{"tokenizer": "word", "vocab_size": 56, "encoder_arch": "regnet", "encoder_channel_attention": "eca", "encoder_stem": "single", "decoder_width": 256, "decoder_norm_position": "pre", "decoder_fused_qkv": false, "decoder_bias": "all", "decoder_qk_norm": false, "decoder_tie_embeddings": false, "beta1": 0.9, "l1_shrink": 0.03, "final_lr_fraction": 0.1}
Rows from block 3 of the text decoder of a small audio captioner, named by matrix and row number. Rows with one number belong to one neuron. Each number is 500 + 25 x the weight over its row's rms, rounded and kept within 0 to 999. All counts start at 0. Numbers have three digits each.
After each neuron's rows are labels from the 100 texts, of 14976, where the neuron reaches its largest size: "tokens" is the input token at the peak. Only what is clearly more common there than usual is listed. The data: synthesized solo parts of chorales (CocoChorales).
# gate: MLP gate (decoder.blocks.3.mlp.gate.weight, 1024x256), inputs 172-255
# fc1: MLP up (decoder.blocks.3.mlp.fc1.weight, 1024x256), inputs 172-255
# fc2: MLP down (decoder.blocks.3.mlp.fc2.weight, 256x1024, transposed), outputs 172-255

gate.591:509500500500461468478514501458500431502498440500499422500476500502495500500536500504500501501504608501500498500453417397514501513502500515530500583501517499471500501501503501510505499500500496504499500486565419502499501483499495502492501495500498501500
fc1.591:500500501547497528473528488552526502511495499501500498499511501393510501501455500500488499553502501501503499556500549502500507499588516595499500491513501567442499501580500498449468498500499500498500454475392493499501540500575501499558500499500487498466
fc2.591:539482502496502501500494502498501505499501504478552498489495500489491512497492500498500507497500500521500500498504500499502494500514501485501474501497500500513501502501498373499500503509500498501483499499590501506499492481498502499493753504502498503501
tokens: "#"; "3"

gate.260:551499514499500500501500523500584417488504496568500500499490497455509500501519499501499498560500409500501501549500500499498500499538532499442500365497467501529506502467499435500470501490504419499468501500500454500545574499499502451519519498471421500500
fc1.260:493500454469500527396435477500545546483481500543501426500500500500500481501403512518516466500468499494500500501501472500499501501499503502523474500500500499500541519500416487506500469502453501452500498500499529502499503499499501501508501503498468499500
fc2.260:498503502496501507505488501497495506500481507502494500501497508496504500505499484501502501496505540500451503505490505494504510513504502510427488503505550498483498500501503505502514497499513655501494500493496501495501500498503499504504514495504505498500
tokens: "g"; "d3"

gate.110:499486497499503500509501512509536500501485554499485499500463500499502500500547560479500490473500475500503500501500502500500507494498497505493500499544500497499519473607505491501497499498497511500514505506503499502500505502500476505506505500576518450501
fc1.110:500499500423540500497499462488516500488507495501500497500499509499534497506518419500488497500498528500531508499501482501501499483490419486497503500501501499499472500500544499499497500503459495462504507494537486500508493497498442508503505558504501499428
fc2.110:518499500501559502499499498499494505499501500500502575500475501517499568482499553502500500501512506500488339500499603500498499509447498500500474500500499481460492500497532504501503498497498501538432500499500467499499529500467500496499499440479496496528
tokens: "5"; "4"

gate.536:501490500501496510500500500498579498502500497501499545499504448566507501485502500522435501501500499596498500501489500554524500498519504505519501530500464500500505497515500500499498447481501500524499435522500504500502543499615500547500501500498500499500
fc1.536:503536500472500504500499500500515502500500501440497492443499558499501466500500500538494469501500455444500482500501428533500504503567499501500498547502500501510499501499501500500501503501500544500499500500519541500500500505501500500526501500501441506498
fc2.536:501483494504495467494441496500484502502459490491497498386512503499498500481496488497497501499510497500470391500480498423501508500524499527506500500501500541493525487495501501485486497500501501499516504492497497501500503500511500506504499508502504503497
tokens: "g4"; "4"

gate.287:467501499487472499519504501458458508533500490483500497513501502500497500417498530510494441500508446502444502506499499501500579459499508501526511487484506465505501489455501508515499511480500501503499486540539496501514522498494592496528500485498552492510
fc1.287:498493501499500502500555500499500499558500480501504465524493482502502526573465500498499472500534488426500500501501516500452492496485510500501505500496498499500485511500459500500424537500501500499462453501481485500602471502451501463519496501500501497501
fc2.287:501502512489499500500500500501498501490524498557501500474500462561500504463500501530508611496500504439502483500501496514500500514428499519499502501497503500549376541476498495497499487515500502501409502500501491503503520450499523435497499505498500499510
tokens: "g3"; "g4"; "e5"

gate.241:479500491496486500500482501500494549589495499475500525536500501436481537467500516500498469501501493500497555501500510512534537473500500500501519465500501499500500500500462501500499462470501528499500474580519537554540500499470570501508499499481531500500
fc1.241:501500520499482501500500498508535430464499550515501495498500505507480501541468389497445539499499501500500495473521500486499487500501501497489500497499499502499500500549537497441502501522499480496465505511516481500452497536566499468479536490501499505500
fc2.241:476507451500499459500503503495501495504447500485495524533500501498562496501503471500498433500500497499500541502497503499500499499501541504517498596501471500493510467541501497504506500357501483476505494500492514500500501504503497636508499498498500500500
tokens: "e4"

gate.117:490504500467511501500501500504448506499500463482500581518500429499499505437391512500503500580498500501501500500500500501501500498504494500446500493450395563475501501502495500505504499500508503535502500500419518500501499499500500500481575500487498509498
fc1.117:500500497494498503588478499500500501502510500500447533461501500500500500500499370480514501499500500511498502501500498499501518501501502498500500476499521500500552549501499499520500483516500501500498539525429506539501527490500506534501500501505483500486
fc2.117:497504500381471490506491504502495510477500504510505369474495496464501489496495506498500500426500491500494499584499506502513510481501496496501496500475500494503500507499500388499500467508502522503497507502522502502499502503415501510498502509502497485501
tokens: "5"; "<end>"

gate.532:524499492476500467500501459495500561499496494500500495517499502499499500501512499501498501500501511482487520501500500500500583500498529501501528499500512494500500499499500576500496499502472501536450435542499537500503500499500500498499565480499501449500
fc1.532:499500500498501504500502500500472530503498519565499454504498556501528498539500498500501500501512400548500481561502464500499483445499501502499501497500513499499500500516500539501511501501502499498500469497456501495507397500501500488472457509497504497431
fc2.532:410501498519501500501499501502494500497502501535500493473500501497501500500500500499502507500499500488500452537498492498496485505502454490501498501500500500500445503471501497500499498640501500508465499499500486500481586500491573490499483502498500480499
tokens: "g3"

gate.358:455500500480498500553500499501478493565501446501502501500504467500500498453561515499500489500501578500500532501500496500500499496514497500487499500566500442499496499546436562540499494501500500499493500580497500532514477500500553467556500488474504499499
fc1.358:502552501501500508480527501550517492493555500531498486491482495506501498511510495501500500500501500500501500535499447500499509500542508516501501491499501525497500459500500490500501500500499471500500500548501493502500500499500500500502500499499499539484
fc2.358:499504502492469501497502500494511496500437505482497498500500499526514476502510500500500428497500492501501510548501500427501529499503503500504513501470485501500499499501497495505523498459499502497505488501625499500501502387499498519497495496420500502503
tokens: "e4"

gate.121:505517500507535458501492500500500500499384500502503501495501502402512496548504500501389516499499498500499500441494500499517503500502498500500499501501500499440499501470500499499502499476500503501499500475500501501489502499500495502504506513500500502499
fc1.121:499501500500500498534474500485500499499498425500503507499500476500502498500499500500499501541500500499490494500500499526500500499587501500524483490498500500500500508497488502499499500490498467500454537542500520500499496434501453515500500458500500500500
fc2.121:505515476500506500501500451503493500498500528502598495489494501503505492494501501500499514356491523498502511492497437493485509527503498503498498509501495529500483502470503481505522499498492491500500495492489496493501507504563495465488502518497499495490
tokens: "g"; "d"

gate.716:500500431499526500500500498501502568500499500498461496545500501500499462501500491496498501473443500505506494499577570474458512500494501500459500499421498458500500501546500504500499500552489501499500497499501474500501500498491500503499500500501501500477
fc1.716:456519504500499500497506501497497526479500502500501496500504497500510500481501503501506454520570495494497495500501469500548499501469601500499500501501495512498500499498496498505501425461522499537529457458496500519498527497517497478525505501489498500503
fc2.716:498506504497500500500501498498501500500499496493498498500562503500490500503496500501498501499505499520500501504505499502499503497504502499499503499500501496501503499509497503494435533500471502497608503498519588503490485497500500501494498499527502582447
tokens: "5"; "f3"

gate.69:500499499505500514568502501500491498501497566501499501500500499493510498493500511506500500464499464491548500500508499516500500499497472504501504503508499502500500463497536500501500534499500501507498500498498479501511499500517501501500501501500476492500
fc1.69:500483500500506500507500500499494501555500519497502562504481509541485500500500602483490502499499498499500498497500512504501500498501508499498501500497533477499500500500531500499544530472527500500499471538500495501517425497493503564497497535500501500499
fc2.69:500617499498458510511496474501505500496578495520497524498500499503499499452509501499500503501498500502434493502501507500493496500496502501495499497506499508500501503498500500602465496498496502500467496497471483516499502496499500463497499500501430502503
tokens: "g4"; "4"; "g5"

gate.280:503500499500502501494502501500499499500462499405499500500513499496499500505503500500498499592500499459501486496493489497500500516534504566499504498480499482490475509484485519499572499499515480499437416479498503501459500516502499493488500500499498506499
fc1.280:567500455504501500499500500503500500461507499514499430498520499500499500500524500476500501500499496505468500570589499551479500496499500487481500499504495468475505501492501499502500500500499500557500521502499479484502501437563500472505534500502501483478
fc2.280:478500494500500499547569503498505499495509500501500496494499499497501500501500501497496518446500520502504500486500500577501485492499544481536461499501501503602499497553506501499499553503466501503499506500500500618523500499501546499499505489499501507505
tokens: "g"

gate.505:499500484503400501456497499475498500499581499502501507565508500507499504501497496498499504500450501505498501499505449501505438525499461500495501447498497537535458564500501499498500500500500546500500498482500465480500483492537516497500501513499500501488
fc1.505:475487502500501501500472489503503486500502534502502476499500499463471503516497500500460379500499548503501500501507500500563498501501556475507498500499499587493501500504536500520493498507464501498491576499502504502499500500498594499489501498503482500467
fc2.505:453493497499493499500500497550502498502491502526501497498504500507501449496493443476497514499494501505484502508504504500490500503501544500501497501491500498357504500502513497483493490502501510499475502498498508497499522498509581508500487539499501500500
tokens: "5"; "4"

gate.625:518499569500445500499501500527501502461441503501499500500495447569498501501500520500518521426437527500501501500491502500500499500501501497500498516519499503433502500416499500500470510500501533462516465536484503547470500501498500503501500496500472500502
fc1.625:500500500503500501500499499500501507500500503460631501498502496525499503501499530508500550514500500500500542497499497500500499557502495500504500459476511504501466501488485499500502499502501500503500502499470501505495503500500527500500500528510499505473
fc2.625:504497497504500509498496496494501496509497505463505511519500501498498612534491497498514489504514500497496492493506528460492498497494499504489492499513507484503575496500523503506506518503498497505506503499515485499495493500499499501491504500496481504500
tokens: "5"; "b3"; "4"; "3"

gate.459:458500500548500487498419500473491500500498498484424520500499500500500491500501546500555454502542493499501502518539501497501502500578468498500502501500501549412502500502439501495495494500499500498482400492501500500586499494500500490523501500539499493500
fc1.459:472477495507530514500500552570499500502500501500478500500564503493502499500500468501532499500438500449489501446496531504484534467428534501427501462498462523554500504492499550564501499499506499500501398505546516495499602500500501501500501498539507495539
fc2.459:502499496499529501500502525508498452468500489494499519498499496502605493500536501503471481541528490499501520503500469502482502507497457501500500501506431505498484496491507500500510505490501433502462490499540491504500501532501446502431487500499501494499
tokens: "g"

gate.55:498467502499500501488513503366501541500501486501500500501491487499387501520516500535531454500501500458458498501501563501499500493500445495502500482498501500505473501498441541499490471502494481500400457500501471499501500459494521499426499501499497509500
fc1.55:503502499500482502484506499513502496499505499503499475458501497543499518501502499505500459478461426500501500500498477447499500500487516500496500500501498487462517500457416475501470584491498549526500500500453498415501512549543425506528503497500477510494
fc2.55:499499609499500499501526500495534499531498489484484501500500525500489500510500517509509501515509500499501489499488499374507493493545501501510497501497506500498504498500504503558500500502500496502548498606498488496503500502488400507467498496485488525504
tokens: "g3"; "b3"

gate.407:500440488502485491435499480478504505450439484496499500581501487510499501514499455505499499503527475500498548499500522501500525499430500500546500499500567500500503500500500505520413516566496466501533469522502552490504499448498500500501494499500499500501
fc1.407:488499562503501541500502496494502501524499472488500548528498501457497535509496500501497500607532500500495501500514548501500519507498518501451502459500504500500500499500500500501499505500505489500480491503500499500501497516500569359487500544500515501501
fc2.407:499554498500492510502498502557501501530509517502523489492500501464527498482501494497502525528498500501499473502500450508500502501496503503460500450556498500499432527487492488510498500545501520529371503496518501500478502485594503477455535502500523453475
tokens: "g3"; "f"; "g5"; "3"

gate.184:585502498468503498407500501497500500499499547500568506547520515484500499499424565502461497504475499494497499486500500501499500498570499501526498496491500547501499489498506500500504504501540493501469501503499467428497500487505491502476502492496444530500
fc1.184:502500478553500499448499467501571501500553500488499478499504500465499500405500500500501501500496500500475501497501414502490500515499490496516468500501503498539499502479500486510500500500620500507515477501500500500501492501500500512428496524500500500504
fc2.184:564494499502501502516500485512496511505500505500514582552500501499528508502403501504502494501501522495500481439497500503587500562500490471498501500496499502570490489500498551504487446508495500500496503502545500529495499500496524500502500501501484501459
tokens: "<end>"; "c4"; "d4"

gate.577:500503494462499416460498501430501480500500497548502477461499500504500484499549525516511502497508501500501507502499499481504503581514491499502499499491499504475499499501504500499447498496407501500499538499502456501502501499495473515405517501573498561500
fc1.577:500514515498528547503501500499499505502500500521490501502499477548499480441502503503502501559515474458515488491554499500534500520502425520485501458510542629499484499499534438512500582500500500500497498500499492502505500502500544499500500466455427463526
fc2.577:497499497515501595503517500506495511501488509490503500500499504491501508520499513498525489498499504499500499520496506498518509507499494497498500500520492583488496497560500503577499500502501519482515500500587504500432496500500504505500512499500501432502
tokens: "e4"; "4"

gate.369:499422499512472501517500500537500500531497447500482493655514423500455500438499500501501431528500501510503499500500500498515465479500505499530499500500500534501500501498501499501494528502499500530497557496501500499502502501500498534497500500501491501499
fc1.369:503500484499500546500499517499497501499500502500502500520501461427501501499473464499499501499571501501500545415500501504507500503500506499498497500502500500502468500500500499501504502501500500493553496499521500494507589527520495415497500457492467502501
fc2.369:500501503500502500496501497498502498511499500498465510508510502500501502502449500511500422499496496498503504499499506509505498497500500522503503505494507495502499496500499509500505497491495500493509496445482517541608499501496499506545497502421505501506
tokens: "g"; "5"

gate.1:492477491494499500503525475523494500500500503530500476504500484454498503480500501421501408500500497502501500500596504501503455500501501454499494429499495495500497500504499515499519499507532531499523506500499501440497475499500519497499548541501528584499
fc1.1:500496504489499500499508500494497419520500485503506594500523499501457506505497503502501500500541500500502500500500496500513496500505500497505491565497499562544474498486499488496524508503500454500502490509496540502476474501499501499497532510500498536495
fc2.1:504451500494500500502394498506505500486517480546501469496501500501456463495499460499455501427506496513500506498532498503500501492504504499498501503500498500502500500501500501438498499505492501499490502498504502505567487493539500460500498500512507482499
tokens: "5"

gate.16:497497500502500514501501438500546502502500502468499503503500501501501502502499497465512540487498451499500410489564501477500500499498457457463499500533500500499502528517502500530524501500499500499500545500556559476501499501401428529503499514520503506447
fc1.16:500505468501494501501500501554587500500483500496496500502500491498498500492501553486500552499499459500504500499500521501484505478402488499497501523505466500463442503541503499434530509501515540501500502499494499504501499500499497500517503476505502525500
fc2.16:502504503430499498502497507500495505499469499573426497500487500503525526499504517498501499501506500500498470506499511500500501500499499538498446503499500500476500502480560496497553495499547499528449499497498419496500540499528500448496500497464499427505
tokens: "5"; "<end>"

gate.692:544482499495505500500538570506501442498499499503503494500435515501503588502501501499499499555498501428501501505490500526499485499500478497502470503500567501505500500501500499500500500500496500606522509500499501498500497456497500501436498534500499500420
fc1.692:501496469502500520498499572497506475499500499499499512551499582499499496501447445500500485536501500500499550455500502500447500496496501500500500501501505500500500500500513499513506504500502498452501501515500492502417500477502499505505558491503593501513
fc2.692:387457504500501501493502503512502502504500544490502506495505500455498491491502537493503502500498495594471502498475501497500500495497434500500504503527542498516501504501499502502518498500498496530543497500520504496485490501502553500494476518501502503500
tokens: "e4"

gate.708:500497501501501500433498505463487500500500505485499500503500565501497500498450502487471499501515500473499457520499573502500536500510498500578470544500564493502546502485501579489499503501500499500438500500503502489502501495492499500488462499497523501502
fc1.708:511499482499392500501501417479465500499432500520501496488497567454496500505500499494499500498501502441546502556488500505434500501500512500500502501497507458501500514505441557501499561500500502500469503500501501500500495491499503497486488594500531501501
fc2.708:560527498506497511500504515562506496494473498545495499502496502496501500501501485498503499497495498521506500500498501498500501494494504516480503495523500492482499508500533502500494498499513505503473508500545498502514561486672509500501502495487500469473
tokens: "f3"; "3"

gate.372:500500499500500489500498512500500500500498501501500585500500500450510500499496501500530501500499439499499451500499577489519502499523499563500497500509501476484500512499479499499552499532500503472500475501500496502502534496464499525509501500500493547527
fc1.372:501505487492502499500500503515521500527500500500500501499372500502500499502501499501503501428497476500576500480497497500500500500500554494494499500500498500500498507427499493500501502476500554501465509500500500498500501500500498553500500474500497499496
fc2.372:503500498502522481501503500492630495507489497499502498496512507500518500478507500500501497502499498499495500500538496472501502502501498507503498502498474495506470496506500505535492496501514359508502502498460500495490574489500497510504497558487473500525
tokens: "<end>"; "f4"; "e3"; "f5"

gate.272:502496499431500499489499503502503499507503531496512503499501459499528462497566498496500444576501500491498468599499499501492499464496500501499502500505500489500529500471502501499497496500474499498501502423500499500517505446500467499503500499499501496499
fc1.272:500539500490500505503500500501502497505501560506500497497499499584500500501527476501501525499500445521496496500496459408500500500499500500499499497500500509500499459499500499510500503504502500413488562500499497491499502499485481559501513499498394493486
fc2.272:501504501496442497502490497521496480502497513503492501498497498500508495498498475482517503493496502487501514484500504500498497501491509504432500499489498494500507503500526495499498531501501507492499499501504494502505520481500501499517506500500502501496
tokens: "f"; "d4"

gate.442:497500519490500500445405500502508549500499501552499501500501501499500501515495500510501500500484475500500579500513500500441500502500510459499498493500528498497484494500500499392500493501499498500500500385502507500499500513507500553568500533500549502548
fc1.442:500500496505500515500496500455495500501457504500504493510500500498495500500499500489500501500500500500500499481512500500539497501447490501387537501499467500499500501524500504473500501537500520455500500500500499498504458500500500500500502458500506520548
fc2.442:500498499499380496499553484509502495500501500534501391566503500499500492498464500497508500502480502506504500501498496497503502491482500481500501500477501501499499518506500501500399501544491500500501518501500492499498496491501521511504497526493468501499
tokens: "g"; "4"; "d5"; "f"

gate.477:509500499500498499488506472451497501500457500500611501502502465507502491439500529470500500500499490500498499478500555523482500499500501494505500500468500499500465503497501499472534500493467494501500500500501501500502548498499503501442500500500500466500
fc1.477:466501501499501500498527495500499569474499482501500500498548499480500499499500554499516501490621500501499543500503500500501500500500500500500473499499503500500436501502500501503488499500498500498498501416533487501503491468534501498499446501521525500500
fc2.477:502523470505501510506501503510512496417498442501500495502509504499476492500579496513500458497500515506574508508500501502504503499490514478436499479524506494492498502518499500486497557507462508495504501502517497495498498467569512502500509487509566499495
tokens: "#"

gate.88:499498445539526500487500498491480500499499546500500496500509500496499501495499501500462485501500500501501466503500508498503545543444500500498496497501494498500500489486493481580488505516500501485494499500523498502439432498571508504493504499500487511510
fc1.88:501471500499500522497504501496510499499501499527512469500554521499480500500502500522500500495452482500501501499499500500570503501499503499469502500501501437500501532502499471536499504582500505501497501524508491536485482499497501473480499495502464498503
fc2.88:463500499501497500499500499496502419500497498498453498507465504499497499501495543496500499496502447498504500488515500462503589498499564483500514496495515490499620489499499497501575509501501502496499485501495500498511501507501502503540498498466506495504
tokens: "#"

gate.617:501489589500527466528508505500510500503500500487468437562498499500494515522543491506501497404504501501585525511493498494511500502500499499522500525449502484500499486499499504500500500500499522500541499500498498503500557501511496541499490499481499467502
fc1.617:500498501501524496510500501501500500595502596482501507500500458500497506499498505463506500458466503500439514485500524499500496505496499504499501498498528499496567499452481504500526500479495499499516500509477501582500506469501433557504500497510500504569
fc2.617:508513498499495479498500505500505498496513500498499518500502496497501498482502499496498503502500496378499503407500500495500497499502503497506501507501498475500499498502496495455505499499498500504498491487502501471499500496577498576501507550501499513474
tokens: "4"; "g4"

gate.689:499490573500499500544498502548495418505495500433498481504502501497508507498501468495500435498500497500377506516500500492495500527533498501506499501501500499545548500497513500475512511500500498519500500455500500500500500502491488497489499501501474499499
fc1.689:542499491500511506501500526480508499446500515536499519500498470500500500499497472499500503522499500498557501500500563512500498507508466500499497502497496501502501500500499499532500500500573499500500501500501522501499453502497501534497483499513500505457
fc2.689:493509496500382501500492499498499499498504505500504506501495476541504522499475499562503506500493503506502452499544491500484503514515505485493505511449337502506507508499483502503501487493505484497502500489444506498503501503500566485503411500488436578511
tokens: "g4"; "4"; "a"; "3"

gate.674:501504499500500500501501499499485501512499520583501500500500500425501499500476515573562512529501498492500500577503501497501480502501496500489494579515499500580533532501340499500507501572504495549474530500499499500503499500500481503500500500501504514500
fc1.674:447500465509500517500498500559497500507450566500500555490500502499482516501486514500501500548531501498498499517500503499528565500502511500499500488497501501516448500501498494500454480501511500496500500500458501498499596500499500524494409504502500499500
fc2.674:500506553508509502552502505503494491485501497500494485496498502493500493552505489499501499441568469483507549510470497493540500501504499495501492498519499501499502501497502495497519532500604498510537499503497500489502500508491497502501545496539591407500
tokens: "e4"; "4"

gate.74:488499500501535437568500453501500503499500498489499550499509499501500485386500500499500455486498499551500511461500500471500436499500500500501501501476500500505500500493504515499500500500499499513500501500551501500448501510499505501498499500488500499500
fc1.74:501501500499493498489500501480499501500426501501487500501500501499416500500559525449464500500500499501500483417500467496500500531501539500485500500500455499500499497473501491500501499500500500500575444500499499500446500502503537498500515527492500501500
fc2.74:490499494495493437498509544507540496494500493492500500499577495500509496500498487522483507501510501500505513510498509493516499501549495491515498477503496500493496494500495497500607498502495501502496501500508501510495506499508505529501466500510500447510
tokens: "#"; "c"

gate.639:469500500500499500500526495500501499563518500515562499499630501501505499520472499529462501499499511500499601497500500501500500500500499508501505500491544379475500458446505500573500503500500512514448500501501502549499501499500495501500499499500499471576
fc1.639:500480501500495500498500502500494500499501477514500481500499499500500496500543500541501502500500550552559502502500536500499500500499500533499500567500503501499501589496499500501500544500500508500500500468500497500525500501499503449519500519499500500460
fc2.639:497498498500476500510497548483500499494499506490494508501501492494501495516500502499498506494503497507494499498487490507503497503596502499503492513535503498502446500488501500502514509497504503589498495505553501504500488518496491499501630483500512498505
tokens: "#"; "3"

gate.261:500499543499501462448498501501459501500451505500502501501499549501501501500498500552533499500505498479507557498500501496508501501500497500499499502501479500500500502541501501575500500501499501503500502499479550499470501495401448528500494501500499501500
fc1.261:501499500500502509498500500500467501500487500500500502500498496500579500495447500501501498501512506499500499519571480471498478500535496499499500522433508501499500500496500529500464500500502498503501500501499499540565498452497500501503501500516499499502
fc2.261:498431501495497502501500507485542461504512517502499512510503500498500528500493499497492421500500500508497500500481501503501376500513494501503476505509501507464498500480516500513504510497504500521504501503501506497489489500490496505499509491497492548500
tokens: "f"; "<end>"

gate.319:512512509497509500407500544478498504557500506501453469500500423479499506509460503501501501489506500501500555500500597499500458514504500500500497494500528500500501515479450500545478508509543501500500500458549516497499499515451500498463501500501503505501
fc1.319:481499575500428501530499489500500499500464489499499499500496452514499495466522500500515500500500499598500481500500474499500501500501498500498469500479400499498506463470501520501500506499500398463586539499472498500489582512527498532584499519500576500499
fc2.319:404497498499500501499501472498505499504500501496562502502500528499501484447500503501499653425500504500499500499501491500502501439505489500575494498500533500585486497501501495507498509500492499500517498500501501500495428500497497489497501502500499512501
tokens: "g"

gate.747:423499495500500499498534502502454500499482590501505500493434500499498501500500507501501500499499560500500420461500535474498498502500472447498499499423504464503501472496484487500508500508500515510500500501442499502505476475493501499499499500525451500501
fc1.747:476502504500465499501434500501498462500541500500500515498502498482500500435500460498499446500493500593501516502503500498499501517501445500498498503500497504501501498529501501476500492456492501501537498438502492501500500509500508422440499501502505500503
fc2.747:416502504507491478486517500598480488497567496505500506499477575500485499499481498495519501515495515428499501502498525499500433479484507501499503496497515500501502498515502499503497494494450493487540477533478503391512499498501502503500503500500502502500
tokens: "g3"; "4"

gate.484:501499433501500456479518502514500500503517499493501557496489504499501491457501500496504499500502500501543502500498482501495552501494499500497490501431534480502453501595492507499501503517501501510484501497500603501498470492500470486501485500504556506498
fc1.484:481486499500500517528503500502502499446493499468490501500466500497494489502499598504500523607500523532502500500500497500501516486502373471565500475499434495500573490507477500501496500499466518500505498500501502499528500500450499500500539500500518500499
fc2.484:507497497516496482500501500494512501494499445487504496501498497500495506501523495502505500498497496500501500467500483500502500499554492676489500503505495500483495506493502499489500501519501501504499544505501491498558502498510462500498511497498533500471
tokens: "f3"

gate.377:501500499509502482499500500499519501498558500500499500500504500471499499500436500478501429499502501643448509500497500449438498502500529447473496500489500502501501512501501501502500562500440498492506523497500450499497561502466498500499461499499496500481
fc1.377:506505501498504497502473500499500514502500506492499501552539518523503405450500501491454501499467500501394496503487499474456503500501504501396513529449443497500541498501539503487535529497500488500533498500507485497499499461503498498500498558497494501500
fc2.377:499452513504502499501551502505499498513502537500498511499496495500505499585504507505502498501497501488500484487497502500498502508500491501598487503491524501532493507496505499435502514586508502505498517501588490499500502500465501637508503498582500498496
tokens: "<end>"; "3"

gate.94:501463505430486498500499403500505496500504497503500501497483500499502516500503500500505550518502500553500499503494501497498502491500501514486500499500550500499471500516536497499498514499499500483501589480500466501478499464499501502500500501500500496498
fc1.94:500499522499471421500500567500502498500504499544599499500498500497449501502501397470501498614531500429525498502499513500500500499495500567606497529477500513515526500501501494500498499499500501499500501498501497471499477500497500500500483499512499520499
fc2.94:578470504500500500509496492486502498497504499502498500500500499507500495501502499498502504497491501508506539498513429511509489490501496506492501498498503691548493505495510504418461498513501503500501500496500499498511494495504497484525510502500506506497
tokens: "4"

gate.710:500482496449503510501500459499544500501499499499500480526554500498502481501503471499497498498494416484500505500500492494499525498502510449501495508534499498509499504492501502495446500503499502539500464493499503498501493502501500500472496501500500497499
fc1.710:513446500441518521498501504499499519499502500500501497502490491505497505500501541500500483500518607500517500500500489460424496503507443500500500464500481499499557504496500496425486501501499500502556531501501467500456499500500507497437502500500486568500
fc2.710:494499500503561487499485498502498503493490499494501510504490524494491472500492480490499500455506503514498536506511504500500498500481633499509504500432512498500498499501498500493490527499502500487501514509502501499636500530502500493501499503512503495505
tokens: "g3"; "e4"

gate.455:501500500500499550500499500499519500547501460501532532498501505500476493497500501553501549501500550496498547500499500470500488500548474501499499500501500501511500502501507499503500500500499498502499500544502500480501502499499523501499500499499491500499
fc1.455:500485500500498498500500500500521500501501500488501500507462500500499501412511500502501500500500515499500500504455500499499500509491475500500490500497499493501500459500500557499483500511488499477500519500499499500531535547531502499499500503503435501500
fc2.455:492499649492499504498500499511498496525498468501528495474495500497500497497495498497499499500501505506501500495517481500530505508504501485499504504452492576502490497499501495499495496503496503498497502503498499500497497536503504496488496515502500505499
tokens: "#"; "a4"

gate.234:500500510499500540501500500499500500503500505501498500500500487481544481500500504500503500519562498500503499500521501469429455500501500582489500500460500500488501500500497500502553499500500423500499497501495499515450502478501501495500499518501500499500
fc1.234:560499500500513500500500502501512499505500500551500501498505452500529500499501500520500501500501506500500500501499500499500528503499500501503499501501500500500497518601476500500502500500506501504500500500499501500463513500501500500500499525500500501499
fc2.234:500496498483501528501512498495510500503315499505498503500500485501497506499499501497469498510498510503494498497509506506501497503499503500500506475498503340501466491505499500497498482502492446507487500489517504502495501500498504494452500522501498506497
tokens: "f"